config.toml
model = "segmentation model"
dataset = "Sentinel-2 satellite tiles (TerraMesh)"
encoder_weight_standardization = false
encoder_stem = "deep"
encoder_avg_pool_shortcut = false
encoder_widths = [96, 192, 384]
decoder_blocks_per_level = 1
decoder_block = "bottleneck"
init = "small_normal"
learning_rate = 0.0038
beta2 = 0.999
max_steps = 8900
batch_size = 128
epochs = 31.4
weight_decay = 0.04
Rows from block 1 of the decoder of a small segmentation model, named by matrix and row number. Rows with one number belong to one channel. Each number is 500 + 25 x the weight over its row's rms, rounded and kept within 0 to 999. All counts start at 0. Numbers have three digits each.
After each channel's rows are labels from the 100 images, of 14976, where the channel reaches its highest value: "strongest on" is what is common among them; "lies over" is the class under the peak. Only what is clearly more common there than usual is listed. The data: Sentinel-2 satellite tiles (TerraMesh).
# convs1: 3x3 conv (decoder.mid.1.convs.1.weight, 48x48x3x3, each kernel summed), inputs 0-47
# convs2: expand pointwise conv (decoder.mid.1.convs.2.weight, 96x48x1x1, transposed), outputs 0-47

convs1.16:475484555482498463518496542504479522524508538522498551513483481518496493486494492490554525467510561479509514495492496447481508531480486496501523
convs2.16:487538498493446523517501492511521519482514512489499500525507521524516492522514505522526536504418497475521506491516470530494513518496516514499483
strongest on: built area; main land cover: built area; crops
lies over: built area

convs1.30:483490551480503453518501543511474522530510527518500542507482481525495496495493491485548530459511556475517511500490500445473509530479486500493525
convs2.30:484536497493443509516500487517517522478521511490493505528502513521521483509517499521529523497436492470525509488516474538488510524500518513504466
strongest on: built area; main land cover: built area; crops
lies over: built area

convs1.27:516502527560479483539490473511511515502531512468482494496511550494493504490486507501504508569506494548453517498480507498522473458544513505467504
convs2.27:488539485511536501481514474501488504508572470493501499471483494545482494477488506526481466479559499474543506508508520503500537512512486505497523
strongest on: water; main land cover: water; clouds
lies over: water

convs1.21:502525470484543439510515489536469501481509474495500482496483484512531528524505526477476503453494522443508495552522508447473510486497502496479492
convs2.21:480488487510470487502464499534479507477515524490464528471506456468535475475514500484528485508541478498494523489463546543503473528531519523520422
strongest on: snow or ice; main land cover: snow or ice
lies over: snow or ice

convs1.13:493562474490492494490497480570530573496476488506502485510477493481492500484499497491470507531487445510475537483483487476502462501514530495493491
convs2.13:502510496496493493473469472490495482522488513463498530488458467472491453480496491443467460516508501508459493505509540510488524526469485491469504
strongest on: trees; main land cover: trees; clouds
lies over: trees

convs1.23:500515491494514447514503501551480525514502477485513486495490438497535527511492534476497539467501532453524525515533495454468474490507508509473523
convs2.23:468523480507469505498496484538484517476533522474470538501504473469531462472515499492528498489505480478510521487495532563485497546509509516514445
strongest on: snow or ice; main land cover: snow or ice
lies over: snow or ice

convs1.44:507472486520491489516522522521480509526509509496527578510532548512516512523513526501485469515560504527523511534503515507500532509506483497524559
convs2.44:504554488520447525479494471522512490515520559464492516514522473471502450494519526493488507542433518472516522518491519521453533519472510515481520
strongest on: crops; main land cover: crops; built area
lies over: crops

convs1.26:500527473524539489504519498507476463478510483517504512484481457480499504513515520490485534464475518467516496589507510552497532493499460495502481
convs2.26:507478486502470467480428517512474475506475517487472534454482471496519497521514499445492500504497489528465514499442534513530482508521516493487489
strongest on: trees; main land cover: trees
lies over: rangeland; trees

convs1.15:477534457489538525503497499551517499477483455494514459484445514503482509492514480507466517482491446491540514538506487530512464496494491508468494
convs2.15:519465498483540506487500491476470478515483477508508513517455519488483506483498479490475460481501497511486477495534487479495496492464480472486518
strongest on: trees; main land cover: trees; flooded vegetation
lies over: trees

convs1.43:497484556488523434497502500526492513505492494481497451474511498520494497506481481479543558450500550485510528506494499483462491477477507499470508
convs2.43:508498495473497520518497494513488523464531458513485521527473517540525519493514485539537505493421465497540498464538459537496489522485508487515492
strongest on: built area; main land cover: built area
lies over: built area

convs1.4:496512487505501450520501518545481526529497478486513505498504436496534528497490532480496542469511532461519525509527493443470476507513500513488540
convs2.4:464531478513467502497505475531491517484527529472478528508507471461522454465517498493519500479519489464506518493498536553480507542512508518511432
strongest on: snow or ice; main land cover: snow or ice
lies over: snow or ice

convs1.18:509484482490516441496498474519475497480493500464497467496547490474550540486499534523494483461505533523524512496556492473459482470484511508512514
convs2.18:468510494506461508514489511541496525471514515487469527486527490503538480491510504498541532505497487486503524490473512552506479527529515535526444
strongest on: snow or ice; main land cover: snow or ice
lies over: snow or ice

convs1.40:535520510537497460547510502535524545466532502468473484503537509492510520508490514519506535540494529539469517489486533469518469484520498520468508
convs2.40:473542488499515472500523464504493524489558511485501497498494488483498464456491495514504456458577490460529503495511516527473528536519495508515482
strongest on: water; main land cover: water; main land cover: built area
lies over: water; built area

convs1.0:501527471474556438507509478539464505471504486480492487497494500519529524519504520486482498451492525445506501548522503463467512479486500494493481
convs2.0:489487484509466496501458511541480505477509514498459531470512469486537488484517492482530501521502478500497529491458539540502469517524523526519407
strongest on: trees; main land cover: trees; clouds
lies over: trees

convs1.28:507491486494521437501501481530475507491496500469503475499539473478554540493497537506498502452503537503530521502553491459461476477491513512500517
convs2.28:462521490508467507510501500538496524473520514485474525496523491499532475482510502503536524492513488475508522490483509554499490531526512530525434
strongest on: snow or ice; main land cover: snow or ice
lies over: snow or ice

convs1.35:508470508526501494497514484491495488500505518472507552512519592511512504502503519492502450531570514543507504517495509494497518495503506493523544
convs2.35:507541478534472502465498483533513475526525529488483498483542495503497461509524536499481533512480530463522537534471506499470522490487520527476540
strongest on: water; main land cover: water; flooded vegetation
lies over: water

convs1.33:493553468487492489488495480562536545472489455510485477495447494512492498478487500492458503514483431509500513490502495526500478476508506492474484
convs2.33:494498497491529502486484483462478488517499475478515525512435494499476493489486498486467463476513497515479467494534491492508523520491464453483523
strongest on: trees; main land cover: trees; clouds
lies over: trees

convs1.46:492501513491510419491491478537528540477494489463494450482508499506503507529503500473505554472502531479469539508479510495476487478491532508464499
convs2.46:500514493484512518510509476508475527467557486505488526520461479512517501460501488541526450503498460494553496468545491549480510540493495486520493
strongest on: built area; main land cover: built area
lies over: built area

convs1.5:493523479502528499515528491560529518483517451538517463481451479504477504510487499490469503498488427485527517522498520519506499478512500517454507
convs2.5:495481513484530511497481500456485489512499487495516509494443501499480514516477512499477461480515494538490464491522477483530507511509468456491555
strongest on: trees; main land cover: trees; clouds
lies over: trees

convs1.8:488543465485498526493477494553532561511460500486517495521477493492499508496514500524476499516486449515489543484484470522530443518507528513511491
convs2.8:502500500495492505476479482483506471531455531462507510495471491464485456509496501437463488511499517513438487514511533494507520509467485494462526
strongest on: trees; snow or ice; main land cover: trees; main land cover: snow or ice
lies over: trees