{"encoder_arch": "resnet", "model": "segmentation model", "dataset": "Sentinel-2 satellite tiles (TerraMesh)", "train_examples": 36250, "image_size": 64, "crop_scale_min": 1, "horizontal_flip": true, "translate": 0.06, "num_classes": 10, "encoder_norm": "groupnorm", "encoder_activation": "relu", "encoder_weight_standardization": false, "encoder_depths": [3, 6, 3], "encoder_kernel_size": 3, "encoder_stem": "deep", "encoder_avg_pool_shortcut": false, "encoder_widths": [96, 192, 384], "decoder_norm": "batchnorm", "decoder_activation": "silu", "decoder_widths": [48, 96, 96, 96], "decoder_blocks_per_level": 1, "decoder_block": "bottleneck", "decoder_dropout": 0.05, "decoder_attention": false, "decoder_upsampling": "pixel_shuffle", "init": "small_normal", "residual_init": "zero_last", "optimizer": "adamw", "lr": 0.0038, "beta1": 0.9, "beta2": 0.999, "eps": 1e-08, "grad_clip": 5.0, "ema_decay": 0.999, "steps": 8900, "batch_size": 128, "epochs": 31.4, "lr_schedule": "step", "warmup_steps": 170, "weight_decay": 0.04}
Rows from block 1 of the decoder of a small segmentation model, named by matrix and row number. Rows with one number belong to one channel. Each number is 128 + 32 x the weight over its row's rms, rounded and kept within 0 to 255. All counts start at 0. Numbers have three digits each. After the name is the row's rms in percent of the matrix's.
After each channel's rows are labels from the 100 images, of 14976, where the channel reaches its highest value: "responds to" is what is common among them. Only what is clearly more common there than usual is listed. The data: Sentinel-2 satellite tiles (TerraMesh).
# convs1: 3x3 conv (decoder.mid.1.convs.1.weight, 48x48x3x3, each kernel summed), inputs 0-47
# convs2: expand pointwise conv (decoder.mid.1.convs.2.weight, 96x48x1x1, transposed), outputs 0-47

convs1.36 073:120046132117129082088126164154141107154082112102135086083089132171103129089114084070113129070160102098158147124130082078090142118115175142099140
convs2.36 069:147096154135184128127171144120119131115179007196127137136083158248115203119132103192132106122134099137196115115158067121165121109149110098148107
responds to: crops; built area; clouds; main land cover: crops

convs1.42 096:124112193103145048165141159143089144146159160144128150126115130173118118140115104107188165071136219112146144134103145071084144136090115121106142
convs2.42 093:128153128110061160147109125155141148096148128123110142151130149159166124150152127156171170140000110113160144105144092174119124151111159141129122
responds to: built area; main land cover: built area; crops

convs1.39 105:124183074109129164114100135206135182141082114075142098132107178147116130112126115151085140145144064155147168106113089154145041125120149130123130
convs2.39 085:143099127113136131100101100113125086163073144100129138121090128081111082120130116062085104134122142132061117139146167110109133124062116123088142
responds to: trees; main land cover: trees; clouds

convs1.6 088:119119116131131063129126140182102164149119129106146130131155058106177170102126173116129172082137174096174169127180102067083079129137137152129171
convs2.6 069:077179104151089143128149107169126153108165154099105155143149107110153083102147132137155147106134124077147152126125151193110143168150135158143041
responds to: snow or ice; main land cover: snow or ice

convs1.19 090:154118175211113112166126100130139123143160142103110117114151207127120134106105132132149126215153132212089141137101133126156106086181143133096149
convs2.19 080:122180102153171130099154103138119125142217089129126122095126129200103123110124139171103112107184136089187145148127146125125175128137115140119152
responds to: water; main land cover: water; clouds; flooded vegetation

convs1.34 087:144147102107163034120124077159097126088123133076095091119186177127164162130148147177117092089148174159114138147160127117081120095109131122177137
convs2.34 069:127111117135086129143088153182115144091126150147086153106167114131177128105153111130178151177117109116135165117076132171115081132144163177163013
responds to: crops; main land cover: crops

convs1.3 102:107108210100141061147126172132097144161140166152127177136091115162123118126107111097202156077138191101139135128107127074087138158098110120102156
convs2.3 092:115163130112054138155121123149145160090160141121118135149129143163163120150143128161177154124043109110164140104146102178134132159141153144138112
responds to: built area; main land cover: built area; crops

convs1.32 077:105175111153131097139112138185136157111123110118150123122073088091113148140153140134101156142073088139132140161142134255115091159142119163113108
convs2.32 129:129126108123133122102089110103079100153132145093130173135073107092113114118131139091095074090158130152108111132150144128144144152125104072097227
responds to: trees; main land cover: trees; clouds

convs1.47 113:118147164133094064093092105147174168083096101077093054131098114116125128120134140118138175136072108129079130087119107145107073108130146127086070
convs2.47 120:127153105124148135110120089104084134130182118099131186151053082132113118076125122144106058128127101137161103113184157167134170185121086092107167
responds to: main land cover: trees; clouds

convs1.45 075:129109103124145045129127114158095126126124125102136106134165086092203178116126183125121124071131166126165146128200117062075092108122142145121148
convs2.45 070:079155116142079132139122129174125155098154155102096159115158104116169087113142137121171151120152116101130155119099152198135115170172142169154048
responds to: snow or ice; main land cover: snow or ice

convs1.2 124:079116137139121162133123113130146200137110165125152203174120066074117130128189140143146131130116106106131157132128125121152092210137159136206135
convs2.2 144:094198122154101161117146110096174117169088180073165099143148141134096086175121164104087192154111182113083107170140127117163189129149105155085145
responds to: trees; snow or ice; main land cover: trees; main land cover: snow or ice

convs1.11 101:137112107118121088105120128130105133126110158080140188146193190157154139150150156157107071149204155177133125125136127174098137132110115123195192
convs2.11 104:139165111150056121107099111187136118136127192102093140117194095099164070112157159103137154168084148094132183155078134165080127137108177167119156
responds to: crops; main land cover: crops; built area

convs1.9 125:108090110114121179145089180150147086146105095151121076096110187160122137133098101133110190062162087089155125074141098088154077111110133124108151
convs2.9 111:176041148098180129128152125119109104124119088185124124149094158111121168110132087149129065105134106142139114111163113101106086100057122099139140
responds to: bare ground; main land cover: rangeland

convs1.41 127:128146121127111104141135155196107224169096124124145154126184036117126135141139135133132172137161163117138178130129116111117101161140112146174196
convs2.41 116:089192106131093125122129077133126149122155161071127152145111085094137053079132117099127130129129122085115126120146178192102173197129123150122065
responds to: crops; main land cover: crops

convs1.14 095:121121201109157048142135168155112144169128128131127119102120106155123127123099111100196195067131203099150158138119124095083125131102118136093160
convs2.14 077:119149122102100141155134109146131161089162101130114143169106154172158128124146113167174147113034099099170128093171075179107125164113142125147083
responds to: built area; main land cover: built area

convs1.10 101:132100143185160133133138088106148097147141133097139102099118255136117135099095128097133123168188102170151135167114120099119116083148175131099164
convs2.10 073:151144106162180131084167107141131088168173077168126101117146164167089141116152133174084130115170162072176151168127109077093156075097127142103140
responds to: water; main land cover: water; clouds; flooded vegetation

convs1.31 102:118110105130124104120120129153087138137123147100160215148167205150144136156151155127104078143218142162151135143134135169106142131122114122174206
convs2.31 095:139177111155051137098109098172144106152113199093105142142186102091144055120164158100117161170061160088121171161095128151071146136095162157100140
responds to: crops; built area; main land cover: crops

convs1.29 133:119094134122085159121089197155114090146093124156113076078119165169120143135091098123120212074151122082154127068164096086139105127110144137112140
convs2.29 121:171037153084178113139140136131103120098133067193112138143086145148139178106137076149154084108107080150150120086154118124115075115073130099160115
responds to: bare ground; main land cover: rangeland

convs1.20 111:115129163148094079102086101116173122096098088074093049124090125117120132117124136117138171128073086133094102100133103166098065091117135131085074
convs2.20 120:127137108124161122108125102093082123141172101103141181147051097149101126091118121133095065107141111147151094118180156145170163170132082089101190
responds to: main land cover: rangeland; main land cover: clouds

convs1.25 104:096085188147133056098112131141147130113091118084135051097102124140108134167133110084159210079117141094135136125126120117083102117109147149067119
convs2.25 114:146118129104172156138148116118090150096191064155123164163060125189128165093126104185145075114102078141195107087192102163137135161113104091143144
responds to: main land cover: built area

convs1.24 102:097149090127161139147133119174165115108122049144158082069063147139088131132134097113077153107135036108178135165141122142122110094132127138091130
convs2.24 105:151082140112192153120146120089098110140136078159143131152064149125098161114117115160101063103145117147144093118179088092127125114101095082125154
responds to: main land cover: trees; flooded vegetation

convs1.7 117:095136095122161132142129124168167112119108051139171075079057160133096136144147104102082153096143038104177136164142116133119116100127130142091138
convs2.7 116:156086145112195163120155123096098110137147076164141131155074149123100169114118114176106047105163116152159098119178086095127124112099098083129165
responds to: clouds; flooded vegetation

convs1.12 110:180152116094158072149203121120080095117135091162115136105139128152139122160105156139122181119145157108084113157096175172105178111114044100110133
convs2.12 101:109132138095057073138047123136121140114118187075112160092125097081167073145116143053146129110102111145088137109096160178130113185143154134129232
responds to: crops; built area; main land cover: crops

convs1.38 081:198127106113126072088158137168175128206092091125147112108104074117100129150117098086098125124151086119132117102127080101096139127135180200109136
convs2.38 175:111136147137161136126152154098140133128136028143143128149085184203109171175113109138116196051082118130134100112140061122171153130141101098135106
responds to: crops; main land cover: crops; built area

convs1.22 092:147125175197120111145135083131140134153145134112121113112133228126116135098104128118147116215174118206096142133099124120136108090175150134099165
convs2.22 081:128180095164159140086145098142122107157206101124122124096133126182100112111136151157091117123174149082176150161121148117116176120130120144101154
responds to: water; main land cover: water; clouds; flooded vegetation

convs1.37 111:119139156131137029119108101170161181090111114067110065111130116125129136161128132102142206111105162110082167130101138133103103103127152134073110
convs2.37 117:126151112105139158136132086132092158093193118117115170161070100133146121072130117167151066136106081120182117087189125191101149188109114106143127
responds to: main land cover: built area

convs1.17 093:136165086108114151112094140137079120129071118047115100126084138141109136081116112158114126134108112184142124123138114244133071143101092138123116
convs2.17 092:119121091123125135106082105097091094162053151076141152139100138096110087111144130050088162114092149120034108137141131112129140132103117121088145
responds to: main land cover: trees

convs1.1 092:095098169123140036100116134157147148119093117084132056100101130142113131145122106077151196069133152089131160131120115113086114113100168139068128
convs2.1 084:147121122112165146137143120130092152092198057163114166152063124197136175094136106197153078113096078134207118092183096168136130158122116096146129
responds to: built area; main land cover: built area